Weights of a small image diffusion model.
Model: 48-pixel images, arch unet, norm layernorm.
Training: soap at rate 0.0031, 40000 steps, batches of 64.
Rows from block 4, named by matrix and row number. Rows with one number belong to one attention dimension. Each number is 128 + 24 x the weight over its row's rms, rounded and kept within 0 to 255. All counts start at 0. Numbers have three digits each. After the name is the row's rms in percent of the matrix's.
# q: attention query (model.enc.1.2.attn.q.weight, 128x128), inputs 0-63
# k: attention key (model.enc.1.2.attn.k.weight, 128x128), inputs 0-63
q.0 092:127114093120147123120127115132128083141111158109136104108142112140132119127126130139104154116116137111116100130171156133123113158114122113105111123144112154124126111128102153126128066100097119
k.0 103:132126094137127125162147122076103118186170095159114136137095152106095108132142118151121096124124103114131133119106156133104116143139153129151137118116164148131100125117138167109136125152084164
q.1 090:142127138103118125075074087134121137164179137130141149148138116144144103108097115108088143142128116158180107149144146122135123105109116110100102159130135083089142151119112122119080128105111132
k.1 102:118157160109161134135102106137137166100070137147125093112139163124146108158138134133179130167190154139138158133124141108143159166151138141152134092145155103138134127121136123131158116145144108
q.2 101:128143143108129141103100156083124132137065127123097136107135118108105115145098149126108125119107081126122073065128122125133116093151134161125120102152152096100107145133135118117137130148150153
k.2 106:197152160137137123107119099182092115107177083107124114113162142112090108142168121134134120138131106120095166110116119144132141093134156111123156111106102101109142107098147071111077158129146114
q.3 093:131133109098130105166119137136166116122126180126123118096093132109128176091132138106118150104129124155115132111108129129148131131169125161126102139170173176167105133135142149137133108142115142
k.3 102:146102111147095109125115121129138142156144110133129102141112133128104099128150085127094094142107086144161125144120115134184158152118151103141127148138169081130125081100163163121158142161189132
q.4 096:160158072147161085102097121095106105183133179116130139108112152119165144146109157161119187092104101113152113114130132147139092130112198144115120143130120101130134112156121136116155072121130126
k.4 098:109122142128114080168137099149132154136110157128124142119123182153126117098109116144138106162142117121123139120098154089127140131180135120124094131109131124157118101081140149121078104131118132
q.5 095:134123175103157112140184110146130131097111119179152061133113120116138124122111132107105174122089152165141128113126112107165135129131147158145090130166183115143156117155087114082144164119127188
k.5 094:151093114111097126110110147150167154094148108092084153130175112161116110130179098142083105144136127171133172119102115162117110137125104092123145131122156140144120161123144105137110154125114114
q.6 095:099103140125152068119125121104127113121182163120138099162100127146132111115086122119117164092137130090128091133164105137152096107153103117114097118099116080106127116099111052129130130111155146
k.6 098:106128107103088118121128130098116130116120115121104084132118129133124132112115152164138109096127127126121130143106121125139118126124193128124150153126134188106090135164131157126083098145124133
q.7 099:129153113090136141115149144092147081111099166089133127164104148139148140156124168093109089089145132122145146151138164111158123128146120184136114088135150114163146173134148087123100135155136113
k.7 099:151151082128114139125133105091122129094124182116128155125123151134142131113103100142159099167172163156146111159074126122062116141144146167110114170129133100156150120107103145119143144136142106
q.8 090:097115097091121133125157169125117147109146106128126144132099101086122114158089111157124104071154109095132140133114156132147130158141096145143101154167152093095082137121146105098095145168103124
k.8 095:147124114138162100127121126106094110180124150171139146136150129124150161098141102154116110140096134153159101132154132115158132111152148117133161163133122114133110123151112100170109103060144141
q.9 093:100179139111109082093114157134134148115134124099147143088125078117119110110167143124102154137130132140148129122120126153122133147136163154114097100156128140153135108135122201131104130111152123
k.9 094:113095124114117184126125146128122147121123135150153081124105099097127114122149163081179095132108152092117111145121101105119157152110144137085200121123117116130138158179145140152147104126157144
q.105 090:113122117126116145100141166104150150124160114152154131097136093144147079152120146138144118093136128097151117121159107134152177146118164106139102144129133120144132131142165087109137165160138112
k.105 090:113101117157147107140153136114119112137099077136172139146103131117129188142131085142100145111184123166132153137137114170077171125174123137121090151109135084141068112134144133108109104113154133
q.106 088:114142107111102131098162170119170130149103170116106119137103109070134100161100155114131092112152149129077107117114157174104140129141126167130109188127143151159138120138152083118115118157111125
k.106 102:097079078129169126153111116148126126145120121110149094094138080143118068183130161130111167104109121202114146175139138135123135080098145147162105145097099170129123122124124170129126160115130105
q.107 093:161138133125147145079102122128108124134146151170125159126121094135106116108142124101120132120134143138124156105110079161134103117080129135086130082080130136119130150116112161120170144103155166
k.107 101:096112116122122142159136098154131162127125102115184158152131114098160147128076142122172116129142160140142066136158134065117137134123143151087106113083151139142163100095106166123149154112148113
q.108 102:138138083082112148158145148102112116148113115140124151100145081115125107138107115101138135133136158145099125166150169089120147107117092137093102147096131136126123163113136087151126083113082110
k.108 102:128147130091163158095112085090137141137127141123163115122161140130083092168153113134158134104172130148144149117187118106105138121132189109122127135110150128109177132156124125140176137094120146
q.109 092:116125142137148132123124135107113140154131090152085135122109138125132118123135146128132108137120170093090128123127141120116082083164142095149138137141141123116093093117127112089149092107129088
k.109 090:129136101110124135150125127122130138131135121143124160076142109117092125103157154121108120106090101157097106119148130143109085128156122129135137152152142143146088177082096102122128092100073120
q.110 100:089148097149107109101135107124107084117132097134127104083126138098103117117120151145116092160074099101087119121150133118110131124107091123132117084141108105107112116148132115116119129155060139
k.110 101:072146108102152138132144122145134129156089143144147133098107161115136093152101119143123106148087074161109160168189120129140133176112152095151164110150144132138093125136142141145134146127141144
q.111 098:128108056118124130139090112069130159173179150089111121144121116132139147117112135160121124121125115104116209115115081169124130174182121124116148110126121111080091140096128126123107129138151139
k.111 096:138146071136154191148098138101082135109098137131176094129139114118092140116107121123132150113123093144149122124135139116139103098117178147176101113116121173105148164127152083093148129155121143
q.112 108:114178119128154120140119098138148123146148163093176114120140145163148166135152153102108119104131153127122137126115114147119171081162165146140124184150140117159152129148119147104138117094115148
k.112 101:154137181127097108137165081105125098074158070122135123142123082136140133098119092137082114133149101167106125161109158138110146187137103118144092153143128157103130118138152133109128127155125140
q.113 088:102129142152127128100165123133144142125123097154151142114108147146133115133143076152085099088105159127159103082124134146166111139094104092092096156145106100133133103121140150112108148114127149
k.113 089:166131168122115117135107160099101117118161116148113104117089187117153168141142132130121139114123080122127130133134132124160131158086115113159136107174123110114079149070145174158108137103167148
q.114 104:107133146120117146141170099159104134076108139138130117121142099097096093098071170138151100132113163123090133092123141107150104116129130168114095114147100118168148066155107134130153169124086124
k.114 096:151146090130105142131135150183115076109125117118121151064171101139146147182098132145128087142128150097099129127119119128103124138168090119096149133132120091088121101128125138165121140129107090
q.115 097:142117167122154102138147158131128161104132106124120140123132136097131143128136158102104133198104062155124133126119106121119128107085157132155114138109145149139133166156142101153135156169182149
k.115 096:127096135124132147126141101081105111137129142107117118128127112169163119144145128156153120116161125139132110123121138117109114137103069127145101163134168179132106158185136075161161148150124145
q.116 109:142142126125111085192124129122113094104118149127119171132111111155137098122093136134117136099137132092100093116083118144124139142104120156134140109115152117136116133165143079149118110131073116
k.116 101:115104139106147093131130094137127146113119103109118106093131136132120118138120126103132190111110120100120111173118112172129145108179132125159134135163144121108125130122064111148152148076133125
q.117 091:170155100123105159122125121144134104129116133135099121163102099125123110159101062119126110133157120095140113086123197144153126099085096124086082084106099095156166136133107097137104091096132117
k.117 093:137137150129159126135135116124165091128087124129129109087166132089134142157153133135161141104168141111142156159138124075141160086109086113147134105090146122153157140104109147125151123120124122
q.118 085:129138142117107110159133151091147150120134104136145118120149083103126145157118150199123183129156142184109103142152072122137122151145125158116136106119122135110122109101128092146160139145160128
k.118 093:122134106126150144126148123089132102133103110134145142109047105141118185079127165125168150120170127153141141097154148136146109126128126112162100091151134162102111106096128092132103171156127114
q.119 108:097144098144126137174158143119140151140135141143121131138130143153144139154121121134204107119127101138142155093168113123144157127125146187145147149104142125125171155133138106124142143130163161
k.119 106:130106125130161190142117146076103123178153138102159140123102144142137128105108140140097178126129148135072141187102142123136125129089121116120149137174135158123106112124098131089155111127185130
q.120 103:104164102133154152112121120123153116179124121141147154114139164121129134108153202144156152158136142133109148153118128134137158124116201141153143148138163136138148149105156166133116152162153123
k.120 089:126101107102156117157159188129151130077105113101126136118184150146107091116154093150135131148117134152098129132156114106107105124111133152097130128110135160125147139153177072159118138128145132
q.121 096:133176139155123109132124118122126135131120156131142116077057122120119174134172093112134104166152144148142107094137143107125080129103158146134147161170097110129108124103146134099102151113138132
k.121 096:133139155119142123114166160129124132118143111140115092186134101098118113147154121124135144175087107123109082139115116165143124117118088097180116115112082131124143144102136127107136113138178166
q.122 089:147147144061105069112152153123093144156131138126098154131082123156154120172176186096102125096126137130157138121111150136124114138165139124134138117175142091137112145112091114158089164120129158
k.122 102:089107126139129144084116134105125133117092115140116135116098119151115176120126085092087103166154127136131135132106097164167098116105133077147139112118129152138134131099153125142155117136096141
q.123 103:112095120151141160148130132109116075147136146136133129115148125120120131124123078133093113122142142138130137124090138132108117123111085139149139093182165089131133117151119153126135111125114115
k.123 097:153116136140116206145137120130103139139121066142142135140113143115156145102099130112098156107140173119102118109163162119143122100156129127146126089098167143125123186139147126156117110087104119
q.124 096:132112120141080085141091100096115122143142125097112118133079075125109130085104091131074124120127138073116122100088143134150145094089077147099098166151136105147082106108128154163143087114109114
k.124 101:164151154089122112113138083165089090115124136144170149146120098110131117123124096119100145102105131054167142106169132134170139105110126085130117132135145152114081113070137115139145083096147123
q.125 107:144150131146077157137095163168128124107131203128147128106156135118136160141123163111110088128110133104163123131136142115141099113123141125085118131120086121150113104154152170155113123089092151
k.125 101:124098110121184110162150122114097105108119126163108120130118134118173108123103147135139133128111172138122134115129121116157115176144104173139081106137141141089112090096163119142157131164127160
q.126 102:122159138087068158166108179133122152148112117145143152142126087141113138132155168122162120116096141085124096093142130142105186141136138086118171128153146117124127157068114112142171114149116173
k.126 110:122106121102173196133149145139134153087105148144116128129125115118142120118108163145105136121113155106102151133143118115164117153107162113160134131100167150138142118074122168132203114106117163
q.127 110:141148134130138118178163102100106153153128108143115135146182142096182128162152152144188104148146130128139205102115150117114140142161143161137134145119128137132153163145137107157134129151113142
k.127 098:174119135137136116119086152104134113103152158092125128127120122158123101091108136138160122163110106138141145135169106138150136087124160126116138137104113156149136068117164160124173108126142084