From a checkpoint of a small image diffusion model: activation elu.
Rows from block 3 of a small image diffusion model, named by matrix and row number. Rows with one number belong to one channel. Each number is 128 + 24 x the weight over its row's rms, rounded and kept within 0 to 255. All counts start at 0. Numbers have three digits each.
After each channel's rows are labels from the 100 images, of 14976 (inputs lightly noised), where the channel reaches its highest value: "patch colour" is the nearest of a few named colours to the mean colour under the peak. Only what is clearly more common there than usual is listed. The data: capsule endoscopy frames (Kvasir-Capsule).
# convs0: first 3x3 conv (model.enc.1.1.convs.0.weight, 128x128x3x3, each kernel summed), inputs 0-127
# convs1: second 3x3 conv (model.enc.1.1.convs.1.weight, 128x128x3x3, transposed, each kernel summed), outputs 0-127

convs0.19:081116137171086094113105144111157121111142132133126153115092130155127136122187119152117108107142142143092135168035107153115122156155078150115104135123159106150126135160139152150113121132098131138109124119141128161121132118143099129132115115123160091139107147097112135163163185149113135131110146123146107109100082119115114120125133143146059098091130157131110121083136145140104127127127
convs1.19:130156131092137172101152128172139128160111172093123127124155186090102107111107169140166149135126152156132134128132107138128154107093137116176188112124147137124166140109134153141130142129101112102140150126115132094121146152130170153138149133129124123122145151158151103122130127058153162149158103113117134116159115133116126138086112183122153150132135083107141103129150119103140061116127
patch colour: orange

convs0.51:111130126150123172160068110123144114121087104145158143127126118138120136098161099120106145085103116122107108166226147127137142129093116162144135167127127137149183156136118135105131149118153154125151123094107155140129139154127147153127117158174178139133164179123110122171123123113110147161127109114146143159105133163124118164154131122141149121152101162124105140101157122140144109119150
convs1.51:151124137150160159102134151114154131151152131113122123112163097132161143125147147150162114114121151086118127156084127153087131157102108172136095116117110131077122140127131121155167149164119137142144100116111146202142124099127128136126153086156083121107095115123134134144081150104119124134128100152107116148130101179088159135097105139139131127090142071124126098117102167095096111105145
patch colour: yellow

convs0.54:132175136072105146174109152139131116137123169153133127066139132104144131123180168119148150128127143106125148094110128087101114113118116113126116149146152180141134095130115141155135124122102109101099165171109136077145097112119112115100127122159120145089134132134118107098098152107150110159128147123140115136100151108146165114142147145114098116179164130105118134166121089124066109118101
convs1.54:156159108157128108105142124117124123140148108157095131099125113109134138145119133139117105149156145104137158155103139178084100123172149142135157120097128094099130132144136117129159117156136162147132073088157153133139103138095164048112198148118128135129123100063115104116154154138134142114108126106135118131106112102107100100129135126147109163112148141188125101094114136151153138123139
patch colour: orange; grey

convs0.70:156154136150150132116101137090131135149153170152142167137086103120108131156099124177171137118091147094105135111026131101098134113141142131112121169108161109143141124156119121111080115135113149126104165128120154126113142175109117128131131130121107116097124129149145120096124160129108190150098127130144129114117144159160133147162115145118065127124141116122143106117133126124178151120104
convs1.70:115131138086096165170153091163139089106109123091140126122161151152163130101117110118091110110147108171126108150124148157150114127100116119146174107108125136123127126106119144133124147095107135087136133116106099114137119095129174139105166129143145162164166128112118180137146132112086096115132111122156181121163111126154125181140151113165170081187110127132119118127099135111139136126119
patch colour: pink

convs0.55:109138127077135136164139138140134131143123104131105120110114175122122150135098152128101138093105094130095139130126126139113134101121155126133118127157137146115121183120162155037139121163077123120134103092164090102172102145120140047113124144120111111116107131117103130161147128124164159088147102139145145141114115134114139126076107159147158147125100145136125168164140106142120104128108
convs1.55:166135180130138130083144113101112164122096083120107172118104111169121111098106134141163111112120136120172148085124125119177120154161140171122114135102128120123126096167154131139126134098113166144098141161093150112104145106132115154176150114133127148127170101152131136084136071144144149160121127103093107136151123114132118148106150141100099085134137143133176085141103139115111138143141
patch colour: black

convs0.83:088128147089148129124113120143097131154144114139171148112132143147112157106101123118108092153131136143113121127101145128119120101109126093088107141131124178147142118103118128171104099110144143088099140154152102180095143143117113147117161079139149148125134150110135174172144126089103097075132121144093127147119186172145158091128099111141139147164182144153118156156120120145135102117139
convs1.83:156099089110119081136136098120118143122107113151148113142082160114143139117150135140101126102108138122106123137167127110103106159135109114135123104130154105135078133137137162059118108138064117146164106122119144110137141126180157098119114120132119121108133129153099138131097158143154133162176131093148138140172148101120094187147158139163119125106121109069175117119148126137140140103101
patch colour: pink

convs0.56:131157155135104136196127143187116187106120123102140167133093149109161165134153122150098127128123169097167162120171140154152109131127158110151105117092123102121132122163128132134151101106143109187119169113137137153096115082152131179108132101117141138116126133129169115153151122119151124161145158133127107091153172162131139148114132136131102149118081112145137124137146128108160137142120
convs1.56:123129097127185115089138131065150086137122120139123137122125164128122108090109180118135129119134094136102171116080158121127087130154172179124125131144156145142117133099154120082112159145113080121164114190082149101156136154133126119143156129151166122120105130152080148135119148122114120090119139120153106128127114092126138128160180158133138158108127128122131123157121138119120108139098
patch colour: orange

convs0.119:107115150133139120123129126103120100168156130077133194134112128130138116111162122102135131141131115109150117161124138115124090161099081108142134122099153126113149146121110150114127147115155104197116146143123134145115148134133120065103155161126153154137140103107147160118106127141133106084145152133126125089122155164098153131127157127133093116182066089154155093115163107108171114159125
convs1.119:146154132141156144095145118112116153117111154108106105125139180130126165124115134134145095093123109153106159129097152134099142091149182153127122162114139141121152116139116142114137115146073161108158084160135160091144100086132135171157132105151116109136089140104076089101138146102137125142113162131127094140135141105174130145125141069127126135165167172111093116102143136161134148136123
patch colour: orange

convs0.62:150095152151104141090143112079107121190160146107132118117088118105124158143135157100107120121098114100097123127089131125140110155131132133143132097080183143125153136118140108127111129130184172139110143151168132097097121127115145146109112145133074155148114126118133129126107099127150128134086153115137155116149119070131094145120114114163113096121058130141086120087141158120112149135131
convs1.62:090147142106128121125117138155122150114113107144102133095175097167115121129125137140132172152148095151166117125141162142154126101145120145116131161134064112102131158150099137122136142160059087107140110141095155145134166129129114127137169101098093117160154100136116105093171137124122113116143131132172111143083138075154157135141118144092141129110134106143135131193108114142150091122129
patch colour: black

convs0.114:131143162102134095151163108162144170126157150108147081139180124110108130149117108118138140152155112169111110140146129093107140093125142095124092125112119132114106110090167122137138113109145116132116135128122150115126141108065119127116131134141120078133163103165212080144128114108138154095134118135117131163124137130143114136139147104145134127126095106177135119100126147139133126128216
convs1.114:161167115155109123103090146112124124143122129132139131146113175160086132140142114122064134089171163110127127135127131157114144128121115094138107123131121132139179132138091147114161118170105158145145106145121140092126104166130133132133109128062139155110043130140085145100122156132103112156122144123165130131092121115082135116112123140150121118153146151104127078143133136154152172158110
patch colour: black

convs0.77:116111120166131136108156096121103151187077132072135128100125169129128130152150125131088136167158121139131127118161155121150109115130088115133115164111123131106137131140091097095120122105161117126113127152123127155106108110095123169119155106072127108096168105133136105053114109112115148113133141126074115112126117106100118112159137102154117101115151166145102094147146068132134133116126
convs1.77:140169128130115124111131186160093107116121170180154140150164110145140128120134140154159156111090134110126067118128151130099140098093112105178172114151123082157118131147158105116144119106080108174092086152131100132119153161126163140115154125129129095122129119138130139135118166136114113133170117117085112123147098124172101116117162120120121130120077102151112137093105153131117119127120
patch colour: orange

convs0.39:113146085169137134117135094103102164138119096136100142069162143105123099141095146098131143109159149152142146157171137148128140100118101123119111128142150115190136124107120108126120135127147155128102157182103144161119101112128146130089171127116140159121127136134142117085153187074147097122098167089099102126084077135141144127142154096099144105159127122125128152141132128127129136128104
convs1.39:127098160102123127162113165132130098128112115085127110136108111099153187120141140155125146111132095112145180128094123150122103132085139143130106133088101105121091169155079113113138097103117081114096087143146113081102140132132146132134130164162138116118119108102138142151151091138139151114165079119146177111124131135141118163132114191126114176077129138145135109120123113125126118152133
patch colour: grey

convs0.58:111122145099129097066139130132117111152132137126142122134057136104095090107061094104096144210122097121141128099121148119110147135140116116108108124122131102151145105132158108152125140151115084121155113130148130104100152120105092110110118119089117106126106133132144149127123135111071123137080098123125135131158116130103138158115133153187140161142138186139159143131161151130121134125114
convs1.58:130141121103113152128122133140147178156124110108162098107165150121109133104171134136133163054083137120117136180133064113134124095103146120167141151151161168098135156136124105115094097112114151140131122111099139109137141155133131120140150112140125137176125175111098130095158137123125120165131137149107106116113160151147106079148117122100118128146126069132116120120114087139134086156159
patch colour: orange

convs0.108:160115126131165121156097166107179092132168126143151153131140142121143153145155118169150126101137145117114156105138136144102132160146096116114104151122136133114136118125181148136114145169146143153129150126149131151170155137157104144149135157094172163153114163146136141169161172155140105108151132141193135120137123115126116134078100172127090162138159143110160110107129137163079141137131
convs1.108:156130112149137114135143082137110150097085161152139082150129124098131117140105135125127138111113129149106100139134156167094127150143122108182108137129144114117168157138108119123206161142098144159114109107138194148150152145116153175130122106130127126108115099105147093174155156140131117094109121117153105134130087136106122175149137083111135127147118170136104125107141160171127123119160
patch colour: yellow; pink

convs0.26:104118135136104097130123130120156129168153128117160132128178142113133120124151120115088125133147117112143156136039143140151126149149125115118169149161114084150117147140137104138176133118138124160097117128109173129100143139136111105142124140111130070129115181127146115124107066123120109118118149121140167175143111136103116128164183133151151151118108097120117112127131087108068138127085
convs1.26:146143094104124141112144121077110095115121119092110097143158119119084138138148130146158109127134108101148105137102149134064164089095125128135078137123146105125152130097094106130084150158148120118150122150162109115107131125118122116139120125100157148147118128126086123090132178130112135154138094150089117068065141169134114154124095092150138139123133150147114154115143144077166139138149
patch colour: black

convs0.94:140158085092145115163073114107127123125137133123136098139081101123158119164093138118138123096116110152117102122124115108128152129116144146132125110083130127101146116142101109065077108115126173103127153103084130099079126147136142121121154111117111110073127171110144129139150129155127124109104138103147124081123051142112127100114115144119119106094142105145138135069119146085115120121138
convs1.94:126093212122100100118175124132103131127099086131100163137136170136102144110133135157114187161101120119143116188133123134155132115199111102124141167162155115121112150122109136162127141097109104178141089139130148114163135086152130153113143168129120117113146120121129118144106095108103129108141132115097135118156106099114116094151121130123153114158130152139147120140150094141092119128125
patch colour: pink; grey

convs0.115:157150189117100105142153162142098053115126120153154102107071136118142137116129134129102103069121124135106125120115108154119117134130142100120167146135145165142079188080125142150120135131138162113120129142153149157124103136114143122120110099138112089095115158152161109077139141141140112134152140136106132103116138147138142115196140123144158127105103092102125137084120148128123112114153
convs1.115:132100120143178146094109125128170152130129117142094136121139156157144157139129112141153156161109121104117131103162192101119114140132123149134085102095139108144149127125113135140075115133110116116082168132127103133140149146186150146134136154157113145141105132130128131141144095133125108104094103104118162149112111136099120154063102151125157098122158106137060144147082094170147113137110
patch colour: orange

convs0.14:160120153137140130208138130121142148102143150122115128146118151141124150161150105112143112145129128135121148142118115158133131128180110136143130126139160102147136131128139140167134152152101122104110107119090128158137147133153140200098199177133136117126153135184149113181135178142131137131138106133082155092146085142120121138145126136132100120123209126143112154113136138126097132132105
convs1.14:129135149124090126089102151137109190149102126149099132107133118128123118127098146131111144079134109131168178098161130173155150123123101155100118114141128128152124136145101128125103162165121127141145150131065158115115135106131138104137137126125161114101134084135151142087123119145123106112116153093180116095123169086147163134137130104117110150121140096149142135086088168130196151110122
patch colour: grey

convs0.109:114074123112149091148104158150116157132158114145095118149131158117159166137132085131152127154134113134147127160096129121150118120123177144149122157167154150105162189124108110135156158124149120114173153145089126124132127130122181127135135162092118117119144133099140118067140120170138106102146133127078164113111118121124141131105103140179111181101168162143133114153146150123152139115121
convs1.109:172100155147141140103155158111114131094129098101161145125137132138125107133102149113113104143117141129156108128155123100112147159133141091117114076106095106130083093115163159152123088145116131114121080111175127149129155111098089101137126109197124114122106114170108134188145144138151123118145110154182090136157127133124133108140141166080150109145104078121100117140124115127114108126136
patch colour: grey

convs0.1:112128104097189129145102100109153123083096122132142108161100127096123120101125111101145137195157113150118108124154122102139130120134116131156092120113143142107176077184097143122146132111161109142097131118149130134153094093115140113114115131104127089143100116164118173149121139116147157145152124134148138102155106175129137136112108084109145083070086108144128093126117146120102113133121
convs1.1:126083131141095146074118128135112117114139093106135098117182110092130158140122142134143129146110115070133152089137130150124116160138108170094116154153152114128100110169139140107121130150124149156114108092098149161106144135115132134149103131142143115129128184080137129128087099159123104130090144127150130091147105082131159125160154118134091143148078140119124159151142151104116194136110
patch colour: black

convs0.98:118131070120123129122141109137123118097087145147155186096160129107145157048140115121137162083124152110106149135113101109133138112143123128158139153116098136118071137130164129153163125125124110146110123134164120147103154138125136158144100113149155083174141185163099131127165128132164118099138169124169108136136124137089134155113104120133155155119150137125137137086123146149142104149096
convs1.98:121126150174188141099081156145121133126162093105141115105081158123100134145106161122121087116122116140131145111151166104112123164119164158119110071133151115140137113127130091109102175148159148168110101106141138158153122103140117105141138141143113161118084098117118130136111138158156097135112079133096130138124131157157114116120175101126108097100113169147137130167094147141163134153121
patch colour: orange

convs0.57:118152125143106094127129129154089132161126106128130187106144112128131081117100138116139132155121131122166155102118120098089113108125095106121092107135109122123097134107063222120109132093124109120147137134113136095194153141139110138113119127113152155137114140138136153134120128116138112121104076113098132109107158102093105113164113089121135114142122123144140165160130137151129193144151
convs1.57:168110110099122122116152093132151087118117138111135123121131143147140098117137149155091111139133124137105133122110117140159159148154127158129161119103153135152101090077177046152082141158139119121112130127122114116049105147128141117138115110144128167169125152116119160095129113178121143150126111122133096136154135156132129132136112162112166147142107141127157110154166129087091110168102
patch colour: grey