Weights of a small image diffusion model: batches of 64.
Rows from block 3 of a small image diffusion model, named by matrix and row number. Rows with one number belong to one channel. Each number is 128 + 32 x the weight over its row's rms, rounded and kept within 0 to 255. All counts start at 0. Numbers have three digits each. After the name is the row's rms in percent of the matrix's.
After each channel's rows are labels from the 100 images, of 14976 (inputs lightly noised), where the channel reaches its highest value: "responds to" is what is common among them. Only what is clearly more common there than usual is listed. The data: capsule endoscopy frames (Kvasir-Capsule).
# convs0: first 3x3 conv (model.enc.1.1.convs.0.weight, 128x128x3x3, each kernel summed), inputs 0-127
# convs1: second 3x3 conv (model.enc.1.1.convs.1.weight, 128x128x3x3, transposed, each kernel summed), outputs 0-127

convs0.107 098:141150104025134166103107094089123078115139139077142120150123179098120142099165110131173137066168146120191070110145137118097136174097156134121160081067147141142150141114128153179098118118084155152157103157057126097122100130063114125138120184115114103146084149115101123127126112128127095166156120089183126191094078073179134189164081109097139088109102087091113147151152084144169146135157
convs1.107 110:170133157172115091159130169165112160154128160159131102142164057148148090094076127090092153169111089150108126172127110163141090078198135138135078143167119157119189133069094143095181122164160109101152128125154198129114199114172128109191165160149105204094132116145145147113129128080085154067101114116112166082115102169149134092103086123135145115151154136157189126152128089123132146132071
responds to: finding: ileocecal valve

convs0.82 092:173143122164089148140119128091126143120118147117084209122091141071120180125131090176140129000123118138139129112096146133134090096139142099140079114121131073133072139074071149078076124103096137097107101084149159145176099142173128150103137156150123132157061148122136164048105113138102174148175144127092157164127143153179094091138150138120143183114101096118130153157162133094154114129087
convs1.82 105:112170089136159090127142135080147097152121114108129161152096111147139115154111120085075037161093129081137151169147101103101103169137103174072120104136096127188136147098181130153096164092165100077149114150157102127200122111110094105142132066158125149110084099147137118140159174133117079191101061151121098113137173135163215170095114134072175123155142114140071090096161150167116124110110
responds to: finding: pylorus

convs0.59 096:181123091090143125113140128134127122204087140139130088068099158094169102125124131133134102061153128085051123127135162121161166104062076150159188130159107156114111174086131114161047128171087142137136134133096150058129085131175126165166107100100129143143089177161164107105162156143146125166122168057135128161084078110186150110086111092159109160119070139146125140141138133177127092119116
convs1.59 095:147078185109146093133080178165098097067163153093099137115130098187081142117099129132159190150138069183176162180131191141115090103126167169145059140100102127106116132129123136147167154100173138166121146187142176154131144123071048118088116145103150169104138099084092111091128130115131083120104124195159133061091086120062144125075119114101126134115149118162127135118122090147132114123118
responds to: finding: ileocecal valve

convs0.116 098:091123124149115167092131049152101108016156109110103148098104183083145091136130115165128114110128138123111098161097093079144091076161068137157146145162050116130129169175049129158178128054106147154178116110151136184149132156182111156153099133113148140100114149119122130165114085112122157152160128154136137157089100063122094129121139126110183143085101126152105108071131128084161164154110
convs1.116 121:077092090066048096161092196157159153160093171083151135120088098119120138081056138136079164130090070188095145095138146171148126133127179107096136113140132110163143079062129143103087109149135109158140124161104080140088150097071129108152124144089143097173060080131113090142127096089126128167109148119148137148124123180161142122106131159182127138180100144119176103189097126107124093113133
responds to: finding: ileocecal valve

convs0.96 086:145115152058162117155107153110144096114088108122099129098134121128134152169151063131109157170112135134116159163079117080110102161112148116201110110132161075114165116088088098130097120101141116135148102156112134078118154139112119116107096081094106080086095082076131104133138160105140102149144175149013165073090173170069140132113124031109152080101115111150082152175110136081106147100109
convs1.96 079:165118146188101157106152154145127103110141134123111103198139122084127099168074170107125067077136101074140125119103162133116112130123105195117154157117097158083164122185129129107155151126056112134153090083141137159140095120096157173121189147172131163118152138122149128145077138136059135177147122112207103083195086115128119166165128085181127162145063094067160073112121113102115148168120
responds to: finding: ileocecal valve

convs0.52 104:129165125114091123133121162127148112109085142133133011140140151045126143130190126144140110120156075082128111107142158104164136164118086134140121164137120163071147129183123104194153134123167138111094124121115162141144077105066104159161148093137114117124135099106101096165095138114147103091122133086162113065130112118188123094073126026127158082117129206106122106148107165106087076099161
convs1.52 101:163145118114158123096106130065147115120102161110154164091155151159128103090154128134070128147160144164133093148111142192131160108117127124148113103153171079202097134101157075094069164083103112125124177227140107133106159114171112133153075139150136150176151097156103142100130127135071188151177140121121132213100112068150107191115128121132163124167092134112148114158185082095168109165087
responds to: finding: ileocecal valve; finding: reduced mucosal view

convs0.87 116:168111099104033152154087134107107115177129116162135148107115117127114150128094164183164094115074084158094121132050116111124121132112139071146109188167096114112104184123133127179143136131105149129165086145176141141098150160136128092154102111135147163122167113072078079255110156096122131155153148115166176174116116157146137122130183136139169159171096147107142149180131143177150125116101
convs1.87 130:107175154130166092091168137154153165143158114132113071120141063120176130118152139089142186096148165099155130128172154162149087085136071145167100106134157148119148114157124125132128086169136124131125133162133171124201125160057192176077095128061102114115085133213105141156130122098094122097087111138062107103075152089110120160141162137141116083124086125136080094081130122150113198167112
responds to: finding: ileocecal valve

convs0.37 101:155113139223129189243147143148116143167128099124114153163135177110151128162102125161200119105146147128140180167073155122114122107162157191114172109067158146106120172161136111146155151164189145180121161131062133167084110074148112136142147166186140138108126181084173130121119106128131123123124079079142170138149138140161113096125116130127107127116097094125131177105176155143145098092084
convs1.37 106:136142087072169062059153112061090098128096176158086155125135127131103148164077138069138143138122125130109103106097071139095137154134134106104162171158106133143118129084087108118067132113101113130175096166171139162117162187109114110140099130092142112124083067076121100168132104153133113157156153162167096085170123086166168143164146144194157167185157197154105139121141111124135192170153
responds to: finding: pylorus

convs0.126 109:159187111129146097153139113108140174135093141111137185170156126131117148080110173125090057069139157120103137129133160198170106121198115181124124138133035128148169080152204141139120148141140113102077127141159154171137128121155147159086154187130120116147169112166073117152093073115158140069126112138156084140096151131082168143162159156109166162117100152140131134119148151146200132192161
convs1.126 093:108135135143187215126128138152172048185167095156149060174140079078148114160107139115182115120137118168121070100162118114129163132127156092133134137139158155069176152106098140131193163108115161149187135126173105157161146166098120116133119128114146176100096095119134091182155151153109091097048115112128132117157123137144088126103141110158076161180090158121180071081121115116141172109104
responds to: finding: pylorus

convs0.112 091:151145119148122150144162177163111118106154151134142170129144143175068116158117146113080117142122082176147124137130096123132167150131154184078173100180110106118103123080123108061090175167118150115105179158119146142104086117155135038132145150136122127163160133068133102143167175115121148183100119101150129118157128190086105107055148125126107107050104097044125125067138071096143105064115
convs1.112 090:174136147091141163136159138087136091107141126139108126132085156133181142092109154175115133117150136079117143106144097133157117099157125063181132120153112145193147122172129092116097079112122070126117116104096136085130159126142106216094086180095089107114089169122103104121138100133119153123163184158047189148130093061177128186147102141130121145199182114169084124109172101156063118167148
responds to: finding: ileocecal valve